config = dict(
    train_examples=26041,
    hop_length=160,
    input='log_mel',
    vocab_size=32,
    arch='transformer',
    head_dim=16,
    inner_norm=False,
    layers=16,
    adamw_lr_other_params=0.001,
    gradient_noise=0.1,
    batch_size=64,
)
Rows from block 13, named by matrix and row number. Rows with one number belong to one attention dimension. Each number is 128 + 32 x the weight over the matrix's rms, rounded and kept within 0 to 255. All counts start at 0. Numbers have three digits each.
# v: attention value (model.blocks.13.attn.v.weight, 192x192), inputs 96-191
# proj: attention output (model.blocks.13.attn.proj.weight, 192x192, transposed), outputs 96-191
v.96:160110155102127116192100124142129104137171119161141140140103163126122130123066095123116151103106141126119149151070137137160132141131105118147073088141127081133122108161119156159181142093094188095164119100130170079160118128142177111163127092114146091173112145141088123105153098131163205119
v.97:103168171089105150150109136130074104149133131162102130182137099131100122160127128157128132105105135123161165121152092172134132161082103164084138110081151157065166123172124091153101106118135113162122157138133127161135166102085179121096120127187103109181084132115140131090097090149146110097
v.98:171119148097120116099129057077129164116099130189141128111095107103129141158140157085111141138083118178135115089148097105144116132162165134107192113161110133113099169147134143133118109090110110136130077120121123122174104124114146131088092130129206158055158088168111088115182140106164147178
v.99:102167182135156131148109147153152141144157079122121142138087156114121090088150115145151147137109123168168107149087129117148109078154155126150092130125125087138118111086136162090139093161137180162155127105146122134109145182115135103125090131101148121105152109136057074110100152110087114114
v.100:148175129152141058117127167113164166102138100158137131160104123121161125138139081140128129081108179166104129087156117168177107139152190141154091135199112153142108152048161133164124135183073162175091113128159107069120108094099124117114145165114130184134127088111099142099160122112160114114
v.101:110140117143125105114154159072136079127088126081177156079106114099122044120194154154109118111125149142081175132125113128098116112173128102161095124125101105153114094176102137105150146156160167172129084178129145107136094138153105117109113163083089138158148150118069094158152046168182156089
v.102:181063178103126120167138136144135108109162153093103163128125079132168161072136112103131138096060161148091098132133117111108145105163081107126130092145142154179095108093122120152166179113125143110124158114118109116147131088130096112102126130192079149157175105114094167093169139144101079099
v.103:076136181188153127132109148148098106125163166104145197139161112106099121103106095089076131088100121106141150154109127085089165174128097127097129118098131115166085139162123113166115100170130166174123109171117147093099143128126127131107198050139174128100095143176162184149111128121156101130
v.104:061143168183133165119131164152134117154131092145097124124183173139132145091149094100120126171074129135136136145105188145060157103155100146146132182112149163165077160154129158146171140118125158142191144141128163133048109164126069112161114153124165141166127106046142168101146166095105071166
v.105:137093154092159117119094120138178149125138163185135076104087134135103148116149133178150096141079135126119081137107106180101161110187146174109113199032116085147063097102151123153094060118131160123132136107106112086169150173166112180055145159130178138121130176136162116107175120158144165167
v.106:124135081113130095116153146086118140156158085100080103118142099113115169135129158148106153118131093125096130155112167180127108173187100132063111144108092170137141188169157136144131188119178141142120153159164091123126132123123141170082138105077106135088158127107143140195119115096069073091
v.107:145164148079064154125078123162115172146181136100059153146206133139131090124178059094168139086192137138110129145184075090140132152132103165119171145138131176071083151079108118132139141111137128119115086141127108192123090140073149152129163175114133116170113150122098099129162132104128127122
v.108:150138175096102051143105128179122155140126158121103153103121106182137188080165119167109118087136116089107127195107153128169156155130176130118159114128143083142167141182093096119092142112134132117144075059126109099126143081095120128112119125192130165120110157103098078141144170127141126153
v.109:141144103146094154126088147114133140095143160107094169132190119116114165124155175095137081127106159127118169121117179148136160153119122163092177167129111147115102155135100104112124135109155123136100114128077136086124136124090135161129164147086161141161125146118098098143135169111122116181
v.110:075183197122115159104174123079141086099113156150092122128130084171121118125085167096110073156132086100062120155132134094145175157174169074181170102143132143126096160170135208104077073108161162065101155097174087114110160104115169178117086117138153165164125110163098146169104121125086133147
v.111:085160133147133126124146100140119156169179103138115101118142114138168114127110116140142141103163120156165106142143171126105096106168160116119136121106120173152142165143044098152126107167140110129055112158126095149128120134152170074088120137203115067118110115131113147145121118113091152089
v.112:103120105162176113088143072127091098166123074133130146124162126053217174090097109080112116122179112107112132171089177151140139112065140121128165181207144166149106159088173127155104120101171165114201156101108102134086125137141157134118166058155168147143077119092167130090114148170114104161
v.113:099125112126104144097160151097090119114134196161079059135180113092173117163109129150118152072110162145143126145167125136177160110140166095195130118182087140164130081095089162091151039091159121126184120125110176079106138128181131127142175161182108160188185160162085110140090086118103102103
v.114:140165119124194148116188101144159159139122193155167138130178058140082172077074117154167141090130150134159136124131055121086111101131122123198150080137101050119139131139111151078137141179123193167164181136098132105123160134199068115095130142110111153121103178138099146069104157094146110146
v.115:150117051153189121121091197148139161079157138152083102116147099148088163123110134095187158144101107175125113126036121160172084154129162177092151097160166174178130154132112107118167121165148094185126151127098097094153165149082153156130097119089158103139155144097121086102066142125058106135
v.116:147093163141132134168177178075152139169177082075141133113083166112134158155119089143107091112102089125119102131154073135089070168111131063109110116112096150114162118069147101090124168101042151103119188072149141145186099178118134134115160192083104128159145065095166138197097069127083117137
v.117:074134182051090117152162055078121104178151133106101099124156133148174162115197128111096129126145126126153098171136124172085082108115153094149096131175151116142098108171147120190116160058139091131115088094176144139173098112120101087105112085099141138169098159105233139088140133159141161162
v.118:133137144153213144079169169133132132077113070148125166145134170120144082125139092078168056131162114119083133155095078189110112132159094192149073113116149117123102124110166175162172115166128143123092116101135070173163120130095152104169104142071070197135143184137150211151103151152140076161
v.119:132136167150097075177188141167122141170075112118124137163087190148113165112120114146188115132125088167072074110182153121071164185078140155146028158151188158109207158134155131150164149131072196160158158133144148130085059110131175125157103122110134121123165134145152121108121112160193129098
v.120:086090126163082046137098202209106131043124088154080132132097138112088161178074094128137087115105160130108032134184129106133085177126172125084139120122066214144126121069086123106147120098102150163186078110082125164158113119078207092135127112170087094101151109077110130136150147166189179123
v.121:135168186096134099209131155117098128180101130206177143161090088166130149100122089030112148158114083082144147167145133123168189141142133170126143136086097181081143115085113175085145087114140108129164171107151069103143102083181159179104129136129104108142135137141081154110107155150135175071
v.122:183132095097065075089141161127145100161094111148120139162150067070182122140162102120148167116143095130062140033184109128171151133101080220093094100102144183141190105160168146171061113119108168070109143109148101139086124157126051149077080085123145168115102202122144121127113120095131107129
v.123:098151101134150102097118142118081098126137124122174193087112193142127132150117093207054163117082145146124173075141115174118147103165119110130118139084111153145076132097160120090128157117161070104097145137119158113170112128136132067094089075131099167141145128097105127147071112125082104174
v.124:169167147151149057132150139176112116048088108095145100100225118141136114162064145135146108138097120115093096123119126125115151129142106169131117092129091074163171098153114107213151110214152138060079151083105120140113146082139155146090070114113146107107139092123129154108108190159150137141
v.125:086147164027143123198071095127144133087102143179150147116081130113143198086107150096088109164073114049143139185119091111102189141165112175102119143167156119181191197118149117136085194100049138165177098156125052170207151144077090109170090097189089143157076111112170170071173136079157129121
v.126:134086132158110165213140159131098160069101124128213176056134101091112157167089188161174143165131089101145162154105139167096116130056107145143136188185108078150140191171147099103153129167163131093050112132111128067113096122118121188074106072103113172093123089104125087157121153143129103092
v.127:099110173047080125110152073153102162133134125095125092173093091166196126151151155182101165161127106103091097154095198121152158092144087157141131120163130153159152116119145146081130189133194100140049114118129127119088134088142169137093080167167134074085125096086143128210133121084135141128
v.128:093069126159116113087122133109153123149139143112078059125117150104117135108128138085064127097186127185151065131111164118084146095102117155165114111154127136153144084112135138147170152150181113177119107149133135084093159085104101164148107132127152159159112139086150117192126137083175079153
v.129:122108103107192172199082152166112194116105138108150082116117112140095109124165156179134117185111158150128099167113118180147091087129116153144060147115128148079138137165134120134130109111102147114122130156143108151124147114112120143103146133115126136128172129158133117086121134094104099098
v.130:078131117124105180091087163188131108112148082168112152162140136165129077145118151084122103159141140127163192150172151170067107132089174132035189158138112156119106125109127164126131115081131158161163150083117086116085102202092065107135136110119116100098184130107085149093134096161129035122
v.131:139137172063157147149166131166123170118122100104132149136160167161127123144140093099085142173132136119078118124098144074105154110170125168053134124128149129158121138064135119124152113071139147160153138149153118063123130175168073138126120143131188106137136147191080158158156135163103153119
v.132:155114111138204137107061160156179120104102104087127128171101164137081130103144125083091090117102143081084149127088143134175075098171124112100127146120131119109116135104182125105130182097095131123047108110146150148103092218106101169183131149136081061187178082145119168101132104162138146125
v.133:072106130114156164093113125109115142142128127162157144075199100121130167156114151145149128131135169106087147172120141180154138110138106152094131109088103072103112103124096076125099132165143209162095110109165088127149061120170133115118155140097125065120078155166212167141169134123163116124
v.134:165109121182063151131137165123116134161205101160110141172098123131151108094143111221130056069143139139178092097162134169110157153119138129119118126099136084135140126113135152131152159061094134152177150091108152106081158096119178054079124119154173187139106132094175131148152126152121104139
v.135:159159176109116100166154115139151073092159179090101133117137149179114128095102135163162156170108158139122116123170053173159103092126116122117151151072146078130099162107157138147117132135103140148153120105106071072118081191068147179158188125150138142153133139117200103164128135159128131088
v.136:159097102072094101124133122107102151120103160209113137142078111117135132163131111122126164106084099176158145124134135153128105177151147092102144145196116186208171193128214148175104179091120145128118096155132131144108114127142152126105084082150150059098129101156110123112131182145100124161
v.137:101150127111108111149131129106146183113170138133107094155080117142116142072133086154103113125126172112114095138137159085128171187111080113160101124119147137118115114108145115143142193167132067110104133174133168136152151136136166165135081077134160149179125140162168118160155167107111117100
v.138:200146125145126135171179095147082176101147118194179130123170187112182136133121078161089159169097078093091110129146130141148174145106173129169095146146161168174097138137125146112118085102185124095206094144208128179150188126077095196125146125073167094124073113121149150092176165141076131044
v.139:142131133131125097172111165167082079152115169071057083154170153126184061165117101131106093117173148140119085080117138135092129084145156165109143072101156128108101111079132091175103206162114132118103151110092172113109154146157101081136152141170107130090126163102130081149137187145182129129
v.140:085089133231148073104130116154152127083085165150069115159111113162113172107153142170137112125130145141169087099113123069108168144109121089167156129100158127079155145174114050156120111141127141149113156165114203122165139127152141127129092146124172125120147136169125114148169160094179191106
v.141:130099132104150188105150133121099119125102149137108163106155131083168138110143098151153110185152150151094157122112146116043120115132150124115133085095161176193163092130188123173152135123100091167160096136134075176181051072148108108106137105128059167145130125150140143139115116076120149110
v.142:201102146134147081137129118122136100186119147055116101133097145162165136156159144157126083113151142100160141120096098107166112167091156110135104146069206185172148146116085159154122105127102132089097121098147107088104199118092200134055049122091105144141112173129131087103137049163140103196
v.143:101096052138164087137124143226126092119102157188136115079147119187164060157172115104107140107126175105111164086173129159122068125159119137131155133154125171128147152112116135148142109149098100084095098098072093113106161137154152135148073099159106131126096134091155120114161155103126166088
v.144:169097153103167097172101147110138111130131177151124121114150127193117179156110115134071161167109116084039084162096064153124099134109138124156096147113118133143132161168126192150120131204155108168088165166124099188157169112182171153179075164133150152161088144140168101123124119159159118141
v.145:098171133137086117102152091109162123166165129074141188134168138127077152116137093083153118101136144143140156126086093156141099109178167100166129152125137144102121166122113119113126108148171152120114135176130101131125162106150162098135080113130158126064132116137137136083189173125153110127
v.146:147135176086098143168163132087088088184147155147057135062127117135115173131163144126161151110154121124168136119121136110129092132079124151118115083113168127113070123122059115151110147160144194136100144129120104131163141138090062119078140106172136123164112091164140127140086075108107139147
v.147:131146129164093106102151143070113054130122128128131171106126114146102157101094139116118104203096162174174120153125149112137118130167125137154122173081082112109077099160142114139121135093150091141110114132209133181101175174162150174132137161122056125150098105106131220138155121191193087094
v.148:113124108147175151130173108110103152123122147082098136163163129165127155138137118120183120093119171100156112076123102159131106112141147102139147098121103152094148146114128136133165143090117149101098117108166106124117095111085152102065122090113137115161126077147153140086114120157075075090
v.149:119164124110082131117149153132123137155143173148129114149170086122116078091154094150122146146108127088100152153126116139161112157120178174160194152160093129164100144125059118110118181109161114164135118180111094143163137110121184100148141167141144102070104144129153170135130087116184074148
v.150:107170093113102159123201160153143107145122094145140133147193160106140109151125163105142146159094134150177107146148183150081158100106136130126110131075111127183137113073115147141115104182154154093114115155137179135094154104133041155140171161128116130180082127101123120118090117161128131124
v.151:164082174140151124118075167071168130180195161072135156111146129124100105158174155143093098101074133175113138102134174076104160157107102122174160104082138105092127140141129142111162143145126101104155095130134109063183177128196163093109093138143112097126116154155137133158160123087119150182
v.152:096112113083153105131134105115132121112133127129146142161090114114101099106094097151156115138171148185135102143166125165139101114120143106098138095206197128103106122087088172163133150122104117131139178099159112114180149057119112156088125132090142107077139099104138080125125124094112134142
v.153:113098070154162139129134154097053082087115131105150132119115141130063122171096117048153108160156177135104139179075192142174095119160156143110104106105117094075132114085114088132187097089139101177104165140162149141134124119172085112149127099119118153109106150158100126112074121182166146084
v.154:148111113163091141159149135172153187087090107063156164153146123133096117092109091133115111150133050129121147185052148158198085122154150096169076151117112113109127153125124106194131102090135154139130107114167112139093123104099168108102103122106099126131092121137119116168190116194140133093
v.155:126155124138099125101133102094075065165062186120142097134117075133165152085126145096162120093191123136148097140175098173099179172141127093162117151142157095141146107112071185104115163070093135126111119127122161145140120149085164150129142075154130105152074178105146056131142137137124124076
v.156:110118135084114133158073138118105164108100194116176091145086167098087094134126160147155113107162131156196125065102133159148094134159146121165148083162143131104117171126158074139103109151103131172146118167104067134169133161142098102157153123143094120104096141147156154103100051108142145095
v.157:172115139105071126113132173147106088151130165095125109204154132120188141171094103117128146157137135159129089082099167143144130127094132128107181139121153129142189146122136130164096156161092152078157100121076138113146191116086106114133095156101102136137132113140160096145114166162119154117
v.158:094117105182099154145145119092078158095190111084195140123150162074121087139133135166130110128135101151156154188105133129112130136103104156153112080142096151147112163138147109122121123104133138161153091147095175128145118128139141104095144079114115130118137110117184149094138071146121115114
v.159:080117171107106187075089167104127146130145131132110171086126127120145069150092092115174163141134159101123133105151137140104132113131118094125128069103170112170112127172124099143130089142141103102146103134112145160162128186167118084124094162138106211112127096123173172126125129099116130090
v.160:099125137126108118116140160135118144191152087161116120105218139165129089155111107170183145114125105169147140160117124091100087110111167113096117132109129145175132108139103127115126133091135123086166142171108150140123107141134104178115152116156124124160181147148105176079151087151162094101
v.161:150107188091176125109158171166123112145179133132157140109098127118137078170171105111110152142178091119094188115080193093081145100189081150072144180138069189141088130125124158140133143104117138148156111111144133141183082123128094171129122148177100116134163162124070126119123138151101098144
v.162:110125114057095131071113151116073110154090097097112111143160161049154120136139200179127085144133137130133087092115206166144123140133163127125113107148094156141131168118140088127118136140102182091093116153116133108131140151101089085149128146109085172195115104144140060109117128151140141146
v.163:128109134087072125065128113123184130119128153134112113146158110109144110135141144106171144058075118102083111156100160102080064122091099049128100094153075157127123105123159097063144113092153045196167181074175174083135121120140106163145154127148124068129101105183151170170101125081094123091
proj.96:053125136143134133108069081138126136065151147092131143091144102129091079167168179120158090111114064081159163112170161138190105117117117130143176139147122113147150122137121114162094153196144117131137117077158131137107103131142090123127157127097112166081188130120183168149105080122118090074
proj.97:189117096136145171170162113134138097160116127086112153113162132117087155145168128165156100133043098141158141127157117168097128142118149137099089155128106144141106166177147184145069150149142135122131106152123131132141148174170104120110117118097154142114165148114169081112214147110131165080
proj.98:079117137102128121196089177148160111132153165062104130184175139088173125080064144072130136134161144110107096153142102123122153097159140178157127157133134166174113103129157137099149184082093165154133064139126142117130095113141113084197112135178077178141101089113083144124072115100100118115
proj.99:162147166097138127062144139129130100104097140085115114126072152135172100156135202125120116152144123100091146142122128120096137155136195184120143151157115069118185183112124129110105166131151079117139148144109123161136106099080142141124189126122111173131113110126143169144105102192122087120
proj.100:132104097128124183139179061124104145148130190095137136121139143137105151136116126148123059153163136182113124176106166085125169106111112120150119147162117145151118103153128153125174087108191098119222103122154173139119148155168112147137127074159185102118142164128108148148119106118113112160
proj.101:162182100154114142104133079143128193106134095095130091116127090161093151119156160107113117116176094146147090091120183149124119113114140157088108092172160073128152101134120170117125159120127088104140127059168119151076093114133157130105168150158147118111149106157156092139118160156070102132
proj.102:106164104148138162082139128141103124112120105147154112143102160107166125187138092148134125099219119100101125157154144094160127148097189095094169092124144099152185169124145130167119090122136099152117144163155136098073159161107160118141137143113126154158146132099105120137138088087150130124
proj.103:149116123129164164106154144104156132173122074113080105123084132179144145087141116122187139098140081103183141060131114151134122084121125104189101114107098167146172154154104112147130118081132144144091133116151108106150195133091157194101109150148169128148139120183173146136136124190133085148
proj.104:101159120114151069143066119124172113152143138136122123095071100110132126212103076106153130117130172113113090137115129151174127078139142068138101106106160095160144118092135173157132146186048098092085135140197155112181126179152159185090126074118104066161135188143138106183165160131118138123
proj.105:102132114154146145129120187081141103119143148045133198149117162111142126163130106118125113155108138085128133105134135073121134153115114074144099099146137131120172103124132138098120135092132119079096127102167177174127119110077139146148092121174076132145142153149119167117097109123103153110
proj.106:113147133109102173074100131131159165106088097122139140117079142090184091145096131099126096107155165174163126142153106119092143187094186074144081112155154110132091114132076178087099124117086148217090132161075151137157115136152183152174104127165139149141137163140142106113137094135109165099
proj.107:103088120212151193109081137139184109113097140117142122149179140123130162111115094120063139194122112104147154114064113162076128144106112103081104111141109104127184106145145130142166117109132127175110114161140110140129177120107125110097145042134065128102108185129169125135100121120125103108
proj.108:102105138128100145141130130108105151133126058198135101084162136099085133112082147089069160167102125103118111094128127100106065090108165121152129106117136123163089142117142171160127136140149164074132124084080113163124098136177067100131145113154119188127102135142092157167110161166171163104
proj.109:119111117148147116140142143156159132176090129165125151154153124113159150106136103117126181102131090116125113182182074145112129059179162149153112113124103108107146104115127129141157115114156147104097116146129152162158138137142126189149115118188131130122094066166157163081108081116132123110
proj.110:166118140158168081152163138138101127133120094172114082123157149108153153143106098148147101122077109158157130077209159099155112088149101111183080130089134110126120086154128138113157153163081115123071178118164105162113086119098162131105130140139094153137104103100091138124135110151139089166
proj.111:123081165135060113120126160119080121152112132122097145130148145110090175125129092124118134100166172134129169143047136146158170160111092143121176146180160121133100167145129114149174119081103126157092156094135145162112122170097162158169142075111119073151179144165160158117165142170145077126
proj.112:148133174104134171111129167112168156154115152121093132120106101081069094098203150124182186136077136160135097096092149102160134109131137173130128054149141129110150102191059148111129104164109046075181196088097169122114065147084132128147084187139130160119156108176120140111162115110108099123
proj.113:144144163135084181100167162108121087169097155072120103116084153188139053113141123062125094206155173126128087118170110159110157095113104139116099061094139077108159093123146076107082148077100112109086082082173116178166146176147129184132156142142181087118005137098152113132108115102141173154
proj.114:116166180145086134189114133125131166162116181194113162138112162170134117162136104123125094164094159063165154189097151114151126118168178138148107160094203172161136131121162108146139073123127145107128112185196184126144059155032161132100152125107112142144074087161106055119121130146174142079
proj.115:046210163112117099145084061136153132170102072142101134082116126159137188077175106129104082155150160120150114076167117103098097139110129127126134124082071143154088052166084096124119167135148102126180202122118175088147170093097073086126179160136129143128099105101252080110173136181192090071
proj.116:102177103158206104116093155142083142156136134127146128092136139069149112111142130055081138103126117137174117144115113163073136137138100134127133097082153173149186203161126165143108093164150192081182122146080127112130077110159105139168102097161148104138097095182117151132068182121127081176
proj.117:174111049128115181087180117127066150029158125102134159156147104116100134143169109121150144152154095131092135080152107189185152117117054136125125113154155159101140136078105167121098061176148123163125146200131136127153111086126085168122129176089141114113078107147126174194066139118080073169
proj.118:046131032161149183136102145162169050191117201150075150125174145086074084115109133147149077167080137158137137120095148088172123130130088136090179115140094108055120119123108141087093147077163180147128143106094106113150134128135061053096145138122140046155157151181123133176123101136134143126
proj.119:134061077142168141126144138122115133146157060114111121128192110047148099147140120133098107122151114137129148117120119151236054143156111117185146100063089132124103124108100149099160177162092117135139056170204118138178181089117101121129153110123115163156133044125106191134131155136062158163
proj.120:175099089094072139073122174108118127184144164139169099117126134095128132137164137123126127096122062115181198101112107159132116099053140134212093132093181120124154118140114125138111131173132128137189130157141093091160109099192204082136126128073130075085173099074098160208163126137120117128
proj.121:137116180159177083089149152198110158150135093114160148121111135104151166155132078118192117171046170124120227086121145215083141115148188179076075060116104134141116132153081124067154121146138162124088088119162127134084115192083122194123094158161126148077102160125152149175138166070156091163
proj.122:110083105133186210103098132185120141059105110144142130106137110068111168108225138123171130164096147156149106157096127185099119143135100097137139103154139107123107139099152105093103139138133134140136126116182129141055115131130163134138115114106136125151111142132138064079093141113097073128
proj.123:113144088101079147152105125155122121139127113219088115217141100146117142097154136132198184143119104119112059097097153130075153111160148146070141116102059132220108131126161133163149086172138166148084110109150090115125173112131079092125208104157196088117112118128172149167166123177118120139
proj.124:106130129181145203134113140084152095122140184176128167129069122178132130065123129135119120188109147110108131140101198080102056115101159124142101161113114152142138116101075137097170223145174179164159114120086140129147147150116115122118162076085149153088102138163119144098161152185143106175
proj.125:176088094143139137116113187105150089099160134150110180089183082099125074155184148127204114110161092111100145053123072117185080094118101157167142096115091107057029073145164100122071120092172101200138117139137154108188164165174108074139159109146188118178201120128083103161042147182162096176
proj.126:089167165102163079067116151132166192161184162155158150161133189144115139078081096181095104046109117154093086111156082154152064092140164100154170121117103114112127139067123160134180108115083081168111128153059102148094123103162137102173193082149165158118148158082174060096106169147102155081
proj.127:111062100158111107130110198125167084145146115180094199068101150047166191126154148091125124136146100129093190130110104232184093202134128179120034085130119091114144177108137141134139122147121117084169187147100122181111159111114123156162083075134104119186075192121114191135079144138178082137
proj.128:117124161088146142148156166174083103140143125119168162158159129178088137161072064091168102162115137192153132126117147114120096127133140156074120118105115120124100150106093060115091094174135038164107080133068091130217088128159127112217116130083108142112164075142155114118168157173190188096
proj.129:121150138116122119129105087088109128142154143142150137137134093164158086168121127148136066119163149112116141053167131123130165152125141117072207170131129126096148104173101095162152120160127098158151113145165128087105097128143096139100090121157071098148156123071134138174131102091111121184
proj.130:182093123103093121144108073130112129142094136056132109127121153141144103148140132073105096086057129142156139092093117155155118092146122126120083146127143096099126145077176080147160131164119123096086147137128119143183140102154211155148104131161138154126032159169164099123097140062109132118
proj.131:117142065127112085133085120126165138111133122156141147088130135056155200100152150127171149108113119111112104129117144148131160121090137105149099172126145146121119157149166137188146162164159151090101107144148149165140122126060148103098156077197154126135124099102150107112148115084156102082
proj.132:119154093109083145139152109153116135123132144150110090102085176099152127144139147128165140087099145116146085125134123145144148119063076087112125139130101065077146154105072101187067129166141123130142122127114114112232117137141098112115130105146118045106069165137172039145110145089171131154
proj.133:172151129127093133118172087084135119117093136116159152131092201119120083103131150136131187162134145130133123105129132118053102122123139160094145139143163132150132168160168076093144083128111119107120089088125174127071194139147159111145098125194202160167137103046116096175067126102115077136
proj.134:118102202144140126096148123150139068134153150132136074139161104171184143141154163084128146113144156131068086133072101097170068126119134157159169089104067184122117133149080158146136141131153133186127088195167134134105144125090183156135090114139137183106116056181173157156161101089152073114
proj.135:082076099180138104112162117130162138154098143154091147063119165142123138119099158103178135098162103107127110130080174123113128152085203128124134128108119143064180100169161147101131116113156154134148141164159166218124140164149131075099118114110135142087054138197162130115089131145170118105
proj.136:084144123145110119148103114163034107134092150098128106086099096109052116140167176119116113091095205080074128101089122137134085156101130103155158139101116094106072103094099095108138118144160152172159065129128133059140158159120124134120189165142127128094161159139154172120157099116134163129
proj.137:084079181184158157107134183137097052153104104139100103113170181116100116182094075181155114145141069126117112143146126162137163142156133089125179125133123111148158103175107118147076075099101123157127116113137107122109138107144115118130148079114099098115161089124161142126115120157117099096
proj.138:112078170118094125189113163114143147127096128079155142107126158098094183080193156090113111165134127080141131146124081217122114093096138145076146085159091140124085135187180047111156182121096166143133112155148120135074126141116152093088100116165113156162105168127192172062120150147124127174
proj.139:145154091167163155101161120100164087123162125145110107063085103141135074146148129168166148120112122163173154146176159106149128126122144171098089106147108128099167120157108108097126090122137092127111122151151080146190102124099140140150085057072229132138137104105105154172127165131145150146
proj.140:131171161119117136081163139146111165166089102175131094120106127162105151161099116189159152191128097182115084098162170135198113140103130114136130080122161129173113106134128141061092101094129117071152121105170120161080129148173082156112128160169119154120079080083105083160086045159127133159
proj.141:110149110166109098121144162130130121114201139108179138090205118150085115107150133051096105113079085091155076111136139098139102095147135133122104122141155071098160166118113185053174133134175111100123153133102131108091178129119120106139118120076174202165095108095152131145111140152125105110
proj.142:136145081154112092076063100155083130124143118153146112145114098135104085108108163174138156167186129118085133134158093091174162160176145116111139111153090092183115132150098107176188135130081075183136097089137184133124108140137139141153161097114072100191064078080117111117105182149145100119
proj.143:124163160157110095122127080085149179167111127079097066104129076155172153100127172109148153125110136118079089117125112171120088099174107125117116104129153132055146152116105117135096117148066114172131154138198130135075119118149138187130108096133134089105098119134087064157104137069134148157
proj.144:119145115121162182146070128117120168118179146112135128127140131111130136127144111173149111120122140143177141115156171160162165167091105116076173184134123126075140124104147102110169131105163158089125106121118138090182114094085115087189166109160138092138193122104138113125098178096132107112
proj.145:174087156107173197117133131165121156143105137112159120153087140140094088146119121097095134142138093123138123080124083121093155159074108159148168128103103137165143159120150100128151182145121091130175087121110118122176176169115111157203136148181113183120168149128100121154105151107115146132
proj.146:151104109146200179069121137117102126091127122180191074127128090146185168159164134158133107128115149101101153138139116115119141088122163110127087140162074113139144091094094143103113100088078107096120140121158158126120087177135190137109048139071109145150142096122079122097137191162108150123
proj.147:103138101113141113095129158127157113092124125168102121166141117100166074146128125119153144101102187119114088087068130073167086140116098069167163119079147179154129131124152124147113115137099190119159160154152102106102119091097118136138180152107181133149132156183153118092142122098161122173
proj.148:106092154114129133144113114107141105154106169122102140126102100144143104148047131167134148145110070173133185142153107117152088120110094094050140103163208154158130146098131133131091158115070147155162141172103109127101154111110101159131150112097114125106148166120110134165146125135124144149
proj.149:141078107150110155176089155125137084086127125123128218109109146124133114126149190072126073091160095168128143151064072089125182143088128126110101144086095142101103106119164133177113112080104168100147080182095144079099158104117156106157098118117111109128119139139103115116112151099074126112
proj.150:127134119126146111135085118132107124138139168139084124145103123104166134096138150117116106161134179103058182113123083125154088168186141100122137116183091122150146108101111129137093087089152129102114152153178190132112125143165147173095163147159162145156200142104157113131163159122107089130
proj.151:137111118116126151100163160111130087071118100138121118114107113113123166123120107074125139127115122166106106125092152157121135071133178117039101178134168173081134150128113139210115110120143068148169187102077133139113118146129138106093139103173179145181199133111123116115142132112158174123
proj.152:107127110140170149155125140119100119118150106120125099067145122108185141115145159122092089136121081150147147151176132090205124099138139152155132143069116118096143100088115135105125129162121127187125121125094167183106107152140143118143081100129133123144143107121154191125076137137191151146
proj.153:149183107117110128120100123130118142124210099110148072051172098156136128132143126169137138117104123085146127119144131081160127077040066115142086084109186162129174146176108148141079092150116164102191097144132089136118163150074161123097123100178105120167107130130118132084103082129104129162
proj.154:139146170081129113145178115101154131166075125170087126123123177132124123137136107065125168103116173093165130138123133060068165142114134140148116031137157160155149141197155102144143183165095183071138154101152169078112179107068143126158110146152155101165100076093074079130126111115141177155
proj.155:097141108112159118164129116122148121093172131154142168137133139160148134168116141135117105102137151117149103167154140110150071050164162214183120113096119146130100134131121193133086131097177052132123143140102091133181136082179107153148102111091168172150146101081157158083040098158153112137
proj.156:114142125159120146167143119175100093164135080117067160166107122189128131155125118141076068119080102078086109122152161139119143176110117161128102130144153177058134137152185120075096113120128139094121158121135177149148125114100082106111116105096186060179151137135133143145116174093168134120
proj.157:134116121130155140147103135130173101160132073156107148127091108118123133094125164126128112098093122104140108183156068152158148117092102111096083152139097174146150120139128134087088122129131068132137158079154111118115096120148133144106138101121152145091122146069151176125150149066116106142
proj.158:106137112089115140089135127140165099126117129146071110105130106080154174121152085134141131131117148104073159079146099112143089212110098139180167124169146155100151135167103152132108125099137085128095143149134138157113123150154101153100193126165123094165079116152126100150123159140080161154
proj.159:145106130118145112079188117139152161134161143137126116145082145106139114111145172141112133137107160187095089141124107190131109104133095110130139118096088123104113099132049123123073119154131106135085173129168144075158090109125101153085118097155118119096112106132079137131097131120165088178
proj.160:117094160146114112125135092099119097117112105075123132118167125116128151175184138149124104168116159130141122131108109168156148099123151128171085109145140104138138160041104109141103183099107178155152105068174111112121137160135093138111154134083124134147137112067124124195103149088192138132
proj.161:174125110149130083171133146081123135164144114129151072107124075123109110133077139138124081145099135134097099187153108144132108134112171084221145092098177082205104148140109126114106109102125118161136091117125132158129111079109123187131108167093115131113138119095126140115144089133127177088
proj.162:142128101181097123130118160120076108103163089134177091119089130120086139187130119072071134100157059093172128110138128161178120095105139114117138079174173149047121145088171134062099145159165197111135101104148157133155097121099170145131149105112114109180154117115152172083193134095111101112
proj.163:108158125163099118133111119148090149154127089151154174121172147081101118094125125156123108156117155129118191181114106137127169131144128087132127138087151048050085097110148128141122164108076147144148120139125093098077131140113155155157167121083108131115075143111103139043122103145167151128